Rows from block 3 of the text encoder of a small contrastive image-text model, named by matrix and row number. Rows with one number belong to one neuron. Each number is 128 + 24 x the weight over its row's rms, rounded and kept within 0 to 255. All counts start at 0. Numbers have three digits each. After the name is the row's rms in percent of the matrix's.
After each neuron's rows are labels from the 100 texts, of 14848, where the neuron reaches its largest size: "fires on" is the input token at the peak. Only what is clearly more common there than usual is listed. The data: photos of plants and fungi (iNaturalist). In brackets: how many of the 100.
# gate: MLP gate (text_encoder.blocks.3.mlp.gate.weight, 256x128), inputs 0-127
# fc1: MLP up (text_encoder.blocks.3.mlp.fc1.weight, 256x128), inputs 0-127
# fc2: MLP down (text_encoder.blocks.3.mlp.fc2.weight, 128x256, transposed), outputs 0-127

gate.23 119:166061073159151130165124144142166141127133120139112136144128115106148101114132108110143143164176102110126148109133087162131129130127132124146158141120116089184175140153097171132110131107125160147110123157121119156130116117138147114146134062137159135113078134185124129130158086141124121114119117102128142132120098142102157117122116092111106165151159127093133128152121125106095083098136
fc1.23 121:121145081140144160110139134182146129163081078164112120092124118145078163134120135098144126130167094116158160102115132143152094148113137135120130134110119099159105127150137131151131149089132146139086096141145138127126135102169134106120114149121149163143119125135117126091074095166117128175106133116133103117174150130108113127108158113128139134136154175068135131125128107096154136121071
fc2.23 113:114121099123133151082153098157124135144103099143106083109110120107096124146128138111132127136205109147151158121122142130170123104135149123149137100125121124182134091156162090176128131105109144143113077158123136139123159084131139119155136141140166157140121173129158109148105083130113117112110144147105147129185099128110136141148144132119136077113133102125118144143136148100130131090062
fires on: "fern" (100)

gate.108 101:139101148146095110145106162113093110076161133123124154117109120100135123078108150158115133145084140117067138106126148169172138131122146113121111122125112155117141109116138114104147125157148124138127132149090106168123108112128154145103155169122141140096123127141152131144047145096118157121121159152147121141148117174123115118120120110177112102149157102127119157125092157106071159157156
fc1.108 095:111130152100121176135100125146119145147099151150175142147088125095113155157137147144127155166147089106141147136136120100133134094097093113108068096170187141125120125121139136165113146088081134129141124152115118143137107149149094130129127076094112092108153100160097119113143146138114111124123118119142128132100151106107117154125157111153108160140163114108123112157139098191142094154105
fc2.108 093:127141080144135154123181100153095139130114171165164147152114156134118122093116161141131151145137142097141087124100121110115127102078067133133072135115203156149096095131156136117182096089114103105111120127115144152120133156114134136128143125097159112124136143146100128093128175122125139116134107126134129100102134126134135146096142125112096166129133124162121112161133104177150113143125
fires on: "silver" (38); "elder" (37); "birch" (25)

gate.165 108:111146165108109131151194164131125122106166147140111121117154124110100138115134132129076123123133160110162121144139115166106130123132108142139114114108139139097144197136140117125136098097162075126197127148185152078122131107152120116131124109108189118122111130126123166137122127132141156097092086150117133111112154138092137104144106109122118139114115098126136128093121138109103136094187
fc1.165 105:109170094116143109148138150124086116160140162147174153146114159082128147114120104128132103122084159161143118124082106145135111108156152146126138071150201155115141137117162131172142118095145073128136149127144121115146148075112136122122122110109148137137116145129152129129152146139140104074115135137094139133141151164123130119159092123148086141133094145125122111117106119101138108065144
fc2.165 100:168169146101129133159121142093119126118146105158137128151105128098112137170141153192126117176123186149125139140102118099111130087130154106146128111189118094122138125133147163153136131100130122147125122126155066116198124127115098135135120092135128109114144143139150119088128146105100149078121185126102145111129119138109141108149123093098103126088138094134121124097134134137123108094157
fires on: "phytolaccaceae" (45); "mugwort" (33); "polygonaceae" (22)

gate.218 059:133156104134150118136114130126134157110109150138169108155121133141126154124101135156103129172091089070089140068127083117123148148097160148110142130114132118082145156123134118148129129112154204135179109105165134093117145142146141087119185162161108113104133117092107107111093125136113110134130119096130158102123133121112154135122156110165104107118128131109167127154131105143118084126110
fc1.218 063:170146168123104119185114099126138102074128129142151135141090129163127126120131169133111146093140116101108110154129084149133138127107121099111132135128149151099099148149115126124157096144129145142174098114142175118118148105103135141100158157136127169140103171089102125106106144119134123176126135055139148136167090122131156115139130098120084103172126148102120092153124140136100136158147
fc2.218 057:185145153121124121140097144166154149092158184116111101123129138105133135157097164128094156117140113073095136170112147137119131112090103106131078160104111174124117112146131103145156129142130136114167103130098131117133116073142107134131166136126156129121110138107110109122153150144088120147110119092099113135132145121125128165118151111141092073185151130137151111114148129108122110145183
fires on: "muralis" (73); "rue" (27)

gate.182 096:149115127129120082130138181155163122130154135140135102124131156123119148074143160116127164138086116128141130131103147134140128143151117145182122127136096127121087096114120132114169152132104131157107132145147162133107115172122086148131110160104124122151136120153096101139087100093082144123101160144145142123161118157049171086138142129096151147127135144128141106120093073100139110149151
fc1.182 096:147136124132082136128101124121145157105117144068164120100169073089146113126119142169126121110129099111153140123110110142121161118153126143134160115155137140133174128124112127147178143083111140125123166109126151105117106134068087169136094148143124115147151091123109119115150130112125137094094104099147129134097167109145111123130131145146184147071129177138117179154124122116123115156134
fc2.182 094:147107126129112135133138148143143123080145117105172129123167052132137132134143099166112110095115091107086187117117114113174099104102150146085150167132126155111166126138130132142149110109111146124114165129110112126127129169123122129139108144162130128124132112166117158111169123088116165141103165132137111152099121084140112119124114157132150123123122111171083177077105157135140120111108
fires on: "cactaceae" (100)

gate.45 065:094116132145140167124099147136103131111136088152096128083117169102124156127163120107087141136173131136125134106184154124160116073152161149135126102129095088164124109093102173103141140132155128103133172148096133104125165124160130153097110122151143106139143102127119110114131141145118099121127149133148120118101158147150147171130085153133182118085126113108112139087169115144104104112112
fc1.45 069:144102138099139149080152109111088136098130124149126132131108122122088134143103079122120099171161151129117121138140143141138064099129148125097143126113106137151108137111142128132144187149100198106140163106139108114110138142141135145133108122131115142130157134102115149116110122150112089109093171111117086082136161137169175162112123121167119129107108102170158130105173150115131102099106
fc2.45 077:125052131101105109114151114092123109130124159136167119143130130104124135167119132154112146163143103126128165125134187149129108139119127116098114119157117136153128146116158124124144163094131069101141179139177094162151113128142164125101116123108124108132139103105088090108121117151113085102106114116105122127106179154169167140127093166127131147131121146131134152081159151092150120142138
fires on: "agaricomycetes" (100)

gate.20 084:149118162162135116172122124163189115108138157086124139132181111119130112134088127145127166100114134098112121136137096144117142139139117151158126106126097153122131126152130147095179135143104122136097126142122168129153101154087091134160107094131070150147162140122131158139096103096099109126102138158137138141100122159120155086147134100118142151104152112170114146092135072086114113107136
fc1.20 084:124103112123100132148117157110183119129181148116148139131175117127112158103156139137123160126093053118125123136105168153110118171142115125149138134153121151110146131095126120092148125144108160119088120104159125101105083152088132154137112152105164136108103132122088144152108121119081134102107099151132116135139199131135096116087137134174141144116117122094112142126131142153114105112173
fc2.20 097:108085127119141144129123133146160142100151107124129108133150090163128177103111129143123158081134114090118174122120102139177122110105140092140136151145104115128158133143135095115164127119130173133123112120128138094128121171111093127133119153155160137136113131133090092159157138113100162145139154143123084145099183092128073081120129163130148163130111117142094185084110135133137098117136
fires on: "cactaceae" (100)

gate.63 107:140137163154163150096116122137171159086109155085107135171133116151131150129103109159139119073122131167167084143147106120113132140099114114152174129131136111113122173097166166140118148090155099125167083118097130160109133170149096135156181142126117115128115114137100141099139146132160098135185134148123119128130116109117139091126122129136095122117134142107150097114099121124078108113129
fc1.63 114:097137141174132111091137137160149115128112120062071127152134108129100141145096148153128140105133097155150111122132105124134170141142092100157158122150160133091167139109136148159110147097164110125137104120088121163133146179162120128147164133144108120151103105142101157075108156148160130111168109144134106138116149105119162056127124141118108121093121150145139092134113140113100131138118
fc2.63 111:089116123145152124093112147160104156126105099096129140124172124123115109155089100120132085117125126157134133159134143165121188102122077100144134124134133138076109133099122166115138144156115060142140108144145074129128118184114134156131097135100094139152154099164110164145129132144136069111124099142128158134156120113154185135158139137137145131123152141102143138122096122146143119104114
fires on: "ligustrum" (41); "honeysuckle" (33); "melicytus" (26)

gate.155 124:136110114154143128148122144155112160100181123100113109127098132154105130111124066112131132109096174148108107110121108207103095123107130105100143088142106169115122117173152163132151135166143133125131108139126111145157097145130112142150181108110127145148105122139110096136088137126155129086098164104130110128115092150127104126133157137094145138167109138156111146110146103154138140133067
fc1.155 118:149156129128127164123135124163161138096134143112117135148114144127113140151141173118158094120167125085152128134111097146115119173155156094111130123096102154174085146124112106161093146142126095135132130157123192078127121174129093134107165121093115142097122115107107139127155134127134198127116100098087130078103115104112167130141108126090117121156122105136169123147104114136155129116139
fc2.155 110:128138184135116159107084170116147102141102149110139127147134127134113154157131129116140107160147129159123135118121105130140129140172117091143147148094142150154084132133136088124102127117099028115106140079108160103114111167137105139143134103119078120131113163082115152113131123112137167141136143139134128107136114090135153159132148146108130150172143111145140109152107092154139163082114
fires on: "filipendula" (38); "hemp" (35); "viride" (27)

gate.194 106:128089188090115135172129091153132133103176131102130103111123132144104081125135139155116171116126135077160129089148132124146116157092129143146168104086155112125131162146169156117145126111137074120155073100143107110141130151158110127120100117156087145120112121142118105123088134152139133110102151140134108109122131150113096147103114124151149134165136135134128142132131162162092105182152
fc1.194 109:104109167073136123148131105136164119167118161090087132082128114123155097089104149153122093119139120133169154150129103115104104140175173129122109143167142102134130112130140150083140170123110138146134169126102142148148137134098107164164116137122106116144148127114163083125151129118120084120091131132123102152162090128137130107132109124161133095061110114123154140139137124145156097124168
fc2.194 095:087149151163157124143103118096129126173145120130098126117096079090149115149116145124096092144162153160137149143122100103109179146176109137124148121144109112093131126124118147097133140171111112147099147102113112136139140128136129181160127129111141127140192131109162086107111137108153139077083111162118147108145111125097145104139111130131101105072134126104155111178139129129144126124167
fires on: "idaea" (34); "sempervirens" (34); "anaphalis" (17); "veronica" (15)

gate.8 041:117157105096140138146130124155142129132084103129137130088104134125158134140093129160085101074115129157116121120159141163129119130136135105115121152132139145150151130136165159150086124121144136105173115156140156132102117092129135174101134125111165105137137164157126135118087123098080137172114133119139152172113149119104123152145166132106089125142094092103135161157062105120182149159115
fc1.8 047:134127140148130145113138141122141152112135126130147147178138138125137127119192103086163138162137134108151153161098089116111140139120088120145123127116095088124104119135119103154159142132111131169082108114145122126173092195083123086132087132140116129118142128139141164120117125117129140111155121128134140079132128094191138127105072115146166138124148152130129075141161124125078089138124
fc2.8 044:155133118141124127122119148102103143107105141131110120132117114117125107156173139086163120123163142140151184127131092117138132126167119122148129132121090070119140128098160122143155142122140117137120127153153113148175121153108143107117117131114156128110055112115139137105128116090126137137085113128136142111105088151158192094134090134159148138149140139166090090122165159143056135158097
fires on: "ivy" (100)

gate.61 081:137132155107141162130104127048119144129122128147126130114127141094139140148129106130152120172132108097135111105115189141137124156123170124117117184120144113120106150141099145095140113168170147141134186147148079113146188129136131145101162118135118150134131117139126128095110128121128119127067123099110102133073099127119135128123097138113153149082173094113122118102125154123126087159106
fc1.61 075:153122118125101097158138124175126116111147121100159153147143148120127097098124113158097118094171125148128143111125102111124135123080136115166109154127132167154136132118092111121111093141117152117151099072116111123131114120091127106130157130111144128091127059129207125178139134093137106139124132115149136140108142136118111113199122089170143173137142137109150142125110093135152164133123
fc2.61 075:166144125174130127156116135192145116117140107123087086126135136114059077121131149134072122146156139151112109131119096089113151169104119094131141154108104139138168154148090109136101105151159140154136078098108160148120132143102108125132116106124120123128119092147129098160132135121104197146152118134141147124118113117146160137146134126124088182151107118095133145144122114154138145109130
fires on: "agaricomycetes" (50); "moniliferum" (28); "tipularia" (22)

gate.54 111:136181154125108148119114149086148139151152164132116141111131158118121148134142154143124156115148115075104121121129118165128116147087144147096142108077147117109148149101154113144132146139168183096169089106113118121080134094064156140123133109107146117094134075115083121093102111140118093184153140138122168124161132127167158137129145132139112127148132133117141082108120117132120115124118
fc1.54 114:134095108124143136133180110105133131125150112111181099123109147121142102101139127109157078115099131160111111126129113095152144126168114151124107140147118127179113124148093143140129104113108099154103162141130115108155107181138127140140135163133110120113121154168161154140123119094171175074123145164115110149067170122104118103111112088123154124109173112115088168127153114135136107105131
fc2.54 112:115109127144132111138148078142115160165120131127152136137141096146152129093126109141148153104089138162148109123119130105126128127169133128141160122139088106136101106061145160118181119106164116156145135154164135134162109147121103130131104135147081086131141134132160144120094081095128122058120135140149116141052099124126143113170130133127150179116111117110107137115122154159160133131107
fires on: "muralis" (97)

gate.101 106:145160140113144148136163104133114116146166125100104098120142131081164145092118122135111094131107139147112149197140118175154119128095150110126113135144058107090090149123167134118150122142122142129120081171141122128127137136144144162102148149114146109150159113106143127141104103112165113122137138123151087163091112147106076115101128144096174119141071132158130142146094143139123157133141
fc1.101 108:118111124110108124146148132110131105147126138081091091146153159077166102099118100136161116132126139163081184214152109140131103118110174116108155123125069115116094127118137134118167089154169117145112112167136117120121117115151109125118144154135149139141169095126156135129122103138151152097130149123141102176120102121102095116114129139110145118137074136132144135153111138132121159122153
fc2.101 100:163125115132164107166139136122108118096143135109114091101156115136119107120184080116123115157129087125111153153139110125089112110122156131142159101134109121121099116118120117091092144136101138126090118172085079137118126096154143105142155155191152137136176137113127142099126112135103123123113142136154119146129134105120142141108111196106135111146121162127145130184119124144104165110194
fires on: "silver" (38); "dead" (33); "perfoliata" (27)

gate.193 109:099093167083135171136148118149153131107159122152074108138135114115109109103126186117114171110103132088158152165166104159107136133119158161122121136148160120136140139123139098098132157147121098114140154106164161129145116127152137158142089194152108109089098120146111167138120145123144095111113128106117115145123137136127114106094138181147107108098081107131118162109130095138135101110124
fc1.193 110:126166090153116136100172160097113155105093122153199134117126156149131143110142078162162121124118114136084125169128138124107092113126108099121136150107084143143114124153120103131107129092110127148090124112134135141134150139116117137132184078097162109115181084134136071122166102139120137138135122157132117087144152133116150141161133097145128103148170158101135116132101146127129152145120
fc2.193 098:136118145107133132117144174150117130101126127136139135157121151125157128122106098094115164108121158094082095110112151148154156117102117126128102157121127128187139122157145110196125134104130161105120105131141167105130137119142166128114133137084141118117138126133129086084134122151090144128163097134150105111136162162155178162120097093142085129136139151106066121128086150082112157153111
fires on: "boraginaceae" (55); "chamaedrys" (29); "juglans" (16)

gate.198 089:121143130135150124108126135129135133134126113123129135133135146156121113130149102083169125098080127145109093135121104131106127141149115125179142098145151169144122172106115107124149165180122152151131110143156145139074118160128166116168125104139137131121140114110131126178070119092080109101094103118126099115146116133141175069136092093182093148151110130113102152132144099146153106149154
fc1.198 091:147110134152093136115123116141131148111132130144131144123131148107124122132125154182103151118175145110119161125146125131157091120136146128080115168105093109110117103142119136148120141064127107093106148143097128130181145102129081143073134166122128113125131128147158166079172117138146150132185106154118175097113157136134113173088116175077126124112146139128135130143116138123107119109092
fc2.198 091:126131146137113111147106147116124125155094137171129122093111134122128128151137119110161172109175087112166150127167133127142109151107123106089125157110126119134131171153129163146126137070149097120151148144160129125147103069117103128123119133125102086123127109136157117066167153116166134102120096116142117072133127119155115138127116119117144117077158190135137145129089172130093153137100
fires on: "green" (57); "willowherb" (34); "greater" (9)

gate.228 101:124103089133120136155105169145149176098132148150104147131111108108146076104110129128145126169148105135134164164133099125121150116156106092121153140157101153139158122137078108174179087164125134162133142142147166123134113162155138117086134138069118166103108104126113127144140129142162100159104130118098133150115127124128126094121102147105115143166121128123100132117097164117104139124061
fc1.228 096:146132134070127140143142184157109173129185091133121130113113144105131164150170122110134095097161092126097132128111135124121146113153104100135116133075087164124126152139137157106120098102144130167150114143106118150132139114094085144137106124137139078116140133115138151109113129083095108135132124124104068108110147109108134151141157116137138167148110090135166123143145114183132143168148
fc2.228 113:121149162103127105126160113125125166126153113111128111182100118134145178121171144094120151098139132130116104054124127162113146146118135110137132072122120128176142168122162146123100130112134150135111137147112144122141117129119148114162112128134092159102177105147182118104116109130164119134141107116076052095094090132122126137141163123118140118173143114118152117114128094120132110156125
fires on: "americana" (63); "frangula" (37)

gate.84 121:113118091100125126155154144123134157145154154121154128132137198093122130141132090086099141160139125132124096153168095174191135152121106067162123130150131133150126133079119125118139142119156116130089101139133122105083171148146149128120101123129108109162121138116138196116152149136089133118127130127135084146154128143104150107135104068135119126116116119081123137118110140101145134156146
fc1.84 120:122167174110119146092130124143129100163095102137115137154141087140093091152136132165134152116114138105130154118072159126099120092198156164106106115129136116105089128096133104169100113186112117123143124137111122116122141133140132133157147119126154163096184121122112104150097118128136121137149120120170152109143145085156144159150128121130121123108080112160087094097141111140109121111161
fc2.84 104:109184157142110151108107118112117153147110086162133130145134141162105120090113125201140155121098180117143100097108139105121119118152157176155113149105115122142100107132135098172126190152106106100107119121109130150157119137139138138158155122116133128129125132132146092172134113138115145181107139095128174156125126092133100120141133126151097131133107087156088107109128142102104091101115
fires on: "menziesii" (67); "typha" (33)

gate.67 099:101135109131115155148128154161167141099123120111126092150137119132140138138122168104089160152154100145147127125090129117116115096086142121101087158124098123118134132153155150145128131139137124154138134159151132145114116181144173096123155089100109110133107103096151108122157063108097107201193111136161110121132133165152131119143114119132094107120099136145131121089134171113093125138151
fc1.67 093:126155116134125116166143105136144106140131088126103149163153079103140168127127128109125118147131125155137148126110088091146085126122131045103152133152108125150112095141148160138138142128109123150151153176135109164139120154126140094137144085084135128161140144157115105177113083105174147161128107134123100147121111138114116120121162115115130185105126086101129132087091168122111120151131
fc2.67 094:148144120126120137166118097130098131123109143128142142163127111127142123115182145107126135150116160122192146104082121097117092157099062107096140127151122108128141122109111081105141119120114070152118128148189123175138169112118118120096131100106108156105135106115165134127141101116097141137131109123103159139125128159119112144142132122168146169123097180129144146131075176125134129157122
fires on: "foxglove" (34); "scrophulariaceae" (28); "ranunculaceae" (24); "common" (14)

gate.59 088:090082120144078129125154079098170104139117119188136108130112107134122106131147145130135139131114126117163135143134183128167128129133115164125168118101099122133096161131117137065126121161119113176107152157115169141125109125164153166130184141123119089119142108115110101102149078134145156087086127127169108109124174103133135153143096152119130117158117128112118115125132133152132115127101
fc1.59 087:128093142117174181125111143103075131165156114130126099125170130125139122149110114154166144132110134158106114133127104148093137143145167132138122119120159142155136128166132131102151170158113124110118170118162082147127136115058121119148081104137099161119123122129143101106117100103082103134131159139112112127153141104194124128140161101143118132081137124115163077125105134100111145111140
fc2.59 084:141086134118156158138150147121136132143120091106145114118118121069125097141106088143130162099123152131143166093109155174139151107130159138125109128119163133130130087110149138106119132109114125122126144152158147146173132114122123123135143092105136120136135107133116129124121079126127113189159059125113120149080106142159093172145181104111120144100172192143106104092121143116135115110152
fires on: "fabales" (100)

gate.32 096:143117155102159135125151126139115101121131157104101101165091129123107100100127124172134117131067115154159086117093093141128116131148132117159147106152135146167142136112103098148169135156141139116145109160150088142099161150151149136102123102153104151148098123134161126107093096105129112120076146168180153119163125133102127095139139084144117147095109155131109088149129126113101143175154
fc1.32 095:114174101141096153086127153106135152125101155106111162112170145143144147137145141114152128134184168123087160174142096108149111148133127111120091094124126137118100133150162071132124113064149143170125152104146143120112119078167102110100126124130132140101108169142144120109134159122124146117167106121115102131113126118128121131126088121105132161129091142152132188094125110127137108088110
fc2.32 087:164143094096144144159115152137123141127135133134127144100148135141087133107122118111138143190107156173106135157115104144180141113112147162134058115153123160103131129151109079129152137054167125132116104131128140099136132104164102120120133142146148129115101127122139120119125128160115143172154107107095092133115108159115098146167095135130166149105101152172092144126120117110085142097115
fires on: "green" (57); "goat" (23); "annuus" (20)

gate.5 067:114101151103131149138145132109120174100096149143143154104166103114123133116164131115104181139151111129143076098157135171103148125142137102089078095109123138135082150143095131135169137148105139129132143092141119110121123120168144104086178125129129100112141090094120152111080139123146136097098119141102139114161108155147119182129114162133129140083158140116103155123124166146099162127126
fc1.5 072:134145135126129162125118138096129124154136149153090120147094126103120145123110138151144129091135122121141077088138106141104141118136115140120129147140133174111091124098120175145171125138085133080125130126161184089126137087137155098122130095129119116125098091097165150111095126144135137105083140134086144195136108116141130137177146144166103152142180167142117147113119174124109123104112
fc2.5 057:114131105169151142138119130130077192140129137095137129093129098126099113109157104105156128153121102095169127091118174125133123099144148119077125141078126151156091130105135114132130121154142173130143158137104141125107153132134116138137121109116116126110085125095173104160142156100117143111139171105114109116124114153114137129110172197119113142128179138120126102146126190121094119098143
fires on: "silene" (53); "coltsfoot" (33); "americanus" (14)

gate.131 098:073145110139110148128148127111111091128130100156140087150161118130148120110135098132146114089129108137150090100163112154129149130105135111092118135141077139141123137170186099142171099140126133100132128137118151129092160165143130147086125176137164105143097110127180130122127109179109084144162124106130116112091110120139143111109121111153121161133111120089144168189158133119122121114143
fc1.131 106:144124140065162130131132136135134113160112164130155148101120110158119119127102128107121121139200103125099137161109114129143125112122091129125112104127139138149150125078125128104118156163059128166143127115165106123113099159133146080150106120188108111134150112128094082119067120121128169106109124153119148131131129165159116146152146151155112112115129135109154081112127133184147134141115
fc2.131 103:139111143111168131128134122141111158121105139116119171149161114141131120133091148071110137143146147099120200134148108137164167130137126146115118102112145169121165114128111143130132171135087134119143115138109154134138150102142155088118095079169113122105108103142084092074117133130143145086124114139143135165170132157115115176145115148142129083125074131133118125128086108123097143107099
fires on: "tussilago" (33); "pinales" (28); "pitcherplant" (21); "caesius" (18)

gate.48 092:075167098132055168194096152116101145094141121124111147079133119104164123120118111090104132137105134102100120124156115160167124155119143103129134128165113090106128121107146143158153091135153110124103126146138129111132155158124105170136157131169127150158137110117112150135126134180118143125138117091119132146150163154123117089123121129152140127117065119143163089136134131136100154132112
fc1.48 097:107121089149104127108111144148143167139165189111131120109157106149126123153144171114183123097101106158126137096175106150108119138131060124145139157116150081142110115140135141103186101126142150129124111157133121154140087136133142101169118101143111106142136092173128111155129111139163132108092116114114116126121131089164126112086124117109141168139082125141153135142159141109103096139117
fc2.48 088:096156115104123147107154156146127151128124134143105119132136131166172104128146165118148102122122110167136118111165144163131143125144122118144106114106147121138099093169144119111164104152150152135094088101080109128155109157088107140096091090151097086141120077148161097162116151113121134099136129189141155104129115084136124125125130100125122190105082126149149138146169111121135130120155
fires on: "michaelmas" (26); "buckhorn" (24); "winged" (23); "rotundifolia" (19)

gate.200 105:157126139139124128126135145122099115146168122150120119107111147142130154140134127085126088157156178107129119080132148147137141101163130154129135099134117136145158106156128111125156185161152094137135166161136099111095128096175142138113105130105105131153102134133109126101086083144128125124115117119159089118075115143161137186118119185123093129084116088133132168119130095097098142102131
fc1.200 105:102114107157124134121135119140130125131096106085114123123134138119168111127129148165126154104099104160113129154143120108135113114111141094129129139112145116109129159110136122130082070131093171088134107062132142118133168149081106102162181165156158138094121135146175136181106161106123105110156082131120137177180113126083135096129141107142154147143123129133131092129132142140156129145122
fc2.200 113:120145131125113151148123162154075148105144098131101126158093157142139101152109138113116121133103144155102133132117105094141116132097158115110146128114134167147103132096170138129132092135105173108095120091095087137131150092148116126170147105151137176136090131126146198161113133132143127127139119196136136095132093118092138101156131081147119129148153124127111074095111124159136135145149
fires on: "agaricomycetes" (100)

gate.187 093:140086119139074139189124182113124138111167156114188142167147144130120085111110145139143126126100140110157115103139136160146129096081126149163140075155129091142122139093133123135136175141130139105148127118116101098167102119091127139129135148149137115119150093111148141108105131186115095121143128144145098142147141170121137154136087118149105114080110138146126111130117127124127093126078
fc1.187 090:108159127085134124116129125125120141133147129121099150114087133130121175152148105128103140143141118128136151152113152130096130141120171098104162151141162157119111140158163133125137112125119114124105129162120075142083150105155163107161142088121112134147093184138096114147131098090145119159094138089098124126093118077178117125096162090119172133140144131090126161094137129130125173093151
fc2.187 176:145191101106127065134131105150153136137127117149107124112090118101139160156109093146105160147127129116115136170128187135175103112155138104109131132113137130142157122104128121132139131167130093138129151113136124168117134137159160103144118073100131104176117125144108121133125137089142124101138111127127128111137136075137133133069180148118177164156134116090114147152132120087088100117124
fires on: "class" (100)

gate.139 067:101096096103143153135153118140106142153126157085093149156122088154135116117135137134125167117125170163149155143121146123098097116141095173116166145131140109113132106117140119140120135126166107126121172154121130094157120152178074136142122152128137108113103141115066110136107119124150077123074154126118130140100084122123100087143116148123113115079097110166164131114140118130120117185145
fc1.139 073:125095133116161156130129107154122185144164163113090150155157107161138087101121152130107178122135132132140162118115138117104122162108146166125177147094133128125153112170135107110136161106120128114164156129095134114133152108121114118116153156099105067095113139113106125161121096127123064122101110148097154157120075118081124119105128146116110112079105149141158135144145129135144117140161
fc2.139 067:161110091149146118147093077118116142175140153138126144105123063153111110137131125149125096129136134176172128172116113132081098140115126141138106119125140109156130106124097119122140127135128090131115185109127121128149095141137105119111118143134095131125105128147140149150110129080162130121092130163155118122133074111126125111126160155130164086128132134176153124099112136220145107139131
fires on: "boraginaceae" (100)

gate.55 144:110146106132099120156157108117149165112198131106150129110114136125067124172156111104145129154130144144137136096162156165101109106156138125103107163117150105138102118169137152130163132131160136155099129125117144135080150143116145122095125146117139101134132091132128132128066139136155104135105074136154130161136123126111128139090091117100120122081128105102167085118108118146179134165117
fc1.55 149:128156128106090135100113150142079115128117112112089090110135104133130126086149094151133138166153125118100117150157117088111137118096177136129116139141106122134140112108104144103121140148128146096134139109162074107137146129164085135141140122118139143136131116158163173108184158137119154126135127164142115098113152139088121067167176151111157139170100121090143164160113156100095133129132
fc2.55 139:176130153128100139094097117155143077081107147116105088102106099129117097095138145096157158141122145107107097156127143129134146124133175134072097121131102132135127124109108139099157142126131119109126126081190101089118156154129122124128136104114141114142113106149150154093120120162097165153134137133155130108142127152132147117160145131164143162140134129118183108159109148105138199122110
fires on: "dulcamara" (38); "creeper" (30); "capensis" (28)

gate.123 100:134144132164100078138116146132126073133124192137105121111103157127109141182126115083137171118112136109115101117109118146117123139151108103171142083135125131155137137146147109162121123156127187140139133160105124156116124148133117156101101113119144094142164107129171109143128139132139102090094130116116138119140093153113146097131068102143112156104166124132112103143112146101167092153177
fc1.123 108:126114105049132198121133133135123182134145081131142126133148118111155111110130158153115097121141120173158145159110141101156100100132137138114115142157157134096142132096129126117151120095145078136135146118164118075125115071111125120175118135118118138142084133108120171135112118131076176155170124134123104139131152114125109130134147136111137153114084129129133153151141115138122172090119
fc2.123 105:097132155102134180162114123105104144104126151107148125116102122119093154108104170104120102126139110151128106092156128110169156106102144167103146124159085127123092157131110117120150144099144143159135142117147160078121171117117156106167117136123181152152084121094112111079126118172119135123147142140135159146136158089166166150126166113104131115141085104086104122115130113126123120140153
fires on: "tremula" (26); "carpinus" (26); "albus" (24); "alba" (24)

gate.175 135:148153117118138162125140150098149128126102135146077134124068126137126100118130144127096138119150135116121110164096180109148169161090119139162130174153118117086152143162127176142169117136170124156138127087162121124139138116119128170117153111129144106127128124118175139118119131133129191150113106094124076101101135113106089124153109103111158101120088100086145119085139136115122108138125
fc1.175 134:131092143134106129161137146101092124147139111134176146159168152125181168088078106138116097180133123136115155130135109133093109101174166098129075133132135175152106177140136117103116133160148112109159091100129158161117138133123125107104094122078089145111163120124107091148122093126116090137137138155129144107117161113138140086116112142158144148125117109140117156136124122103150118137136
fc2.175 119:139090122120140110121162137129133120186123104134197131108161110074097133122143094110143114144172127117116131132144127139086101142132142125105100116113089143103086168143151131126122146157139140098113109125139175196121119128140082152137108109099102146135129103140097089144106106117142103121164141104111134099158142118159162114107124127200103171125153122131084135126130141146145122145133
fires on: "grandifolia" (40); "minor" (28); "platyneuron" (16); "spotted" (16)

gate.236 060:083143145132110145135131155123155072113099128139150108082098097120100145100124120146141138139101147153108120095127151128146170135115105110160114152167129145162117152134144170157103156152134171120111170132153120128163100115095099100144124177148107143134109132161138179133150114132154087136124141106107099122133115123138097119094152140122152120158086128098114136122112166075152083120079
fc1.236 065:119121070124144119138147129108124122139146135175099141175161164122160106106164083117186106149157161089140134147146149123140131158181143123120104099115107107096130100134130101117154107133125134148120083129132131118110142130120156156109130089078106149124154107094124074152130095119113136145139098146107125086144148116119100120163163131105070101144167133150149121147142125152124167132140
fc2.236 056:164122091105146148155111139134111124130156082170065140145152124135177095133143094114153122163133141082122144128112155149139129137139173100139147115138099120106153129084114162127125102105130160155098057112130139113101155162151147159146122132103131132123146092120109096167123112139118104117126111156126127115106136143117137149168143130158072136072145141131105089089160134137139120154118
fires on: "heal" (37); "virginia" (33); "vetch" (30)

gate.158 117:100132133094094135153117139163178153100111112146155150112139127145153136120137113084121109056163136149120115139144127113170132109140154132122140092124097144094089131091129123158156113105100099164126125134175152145143150073128148166134129130140143087145117135154107079147110114139163113094143109133168142102096151133144133082166095131132125172103108108114136142149132104161135104148151
fc1.158 116:127100108100164121173153135121117133165142131158080113138143120136072148090109121149170111113149158117098099150119147165081142124087182124095151147125147154170117124128120126169104109101124120144120105105137100112106136122153134099130079141144091172103117167138103104089132134158143135154156140125082121133102109144135163122121130084166093150123110138115143171117123163129135114136120
fc2.158 104:140128110116149140195178137151104093146139115158080117153169137113084129109129115142120117093147125160143139137113118123094131137109131145111123174147145148143113069102106120127074128090136136120144121125130135121141105141098114148138116156116112156100165113140088052125125133111105113133115117115090135155087120136157145148145114121107142118150161151148175126179152154139142095106166
fires on: "fabales" (65); "maianthemum" (22); "ladies" (13)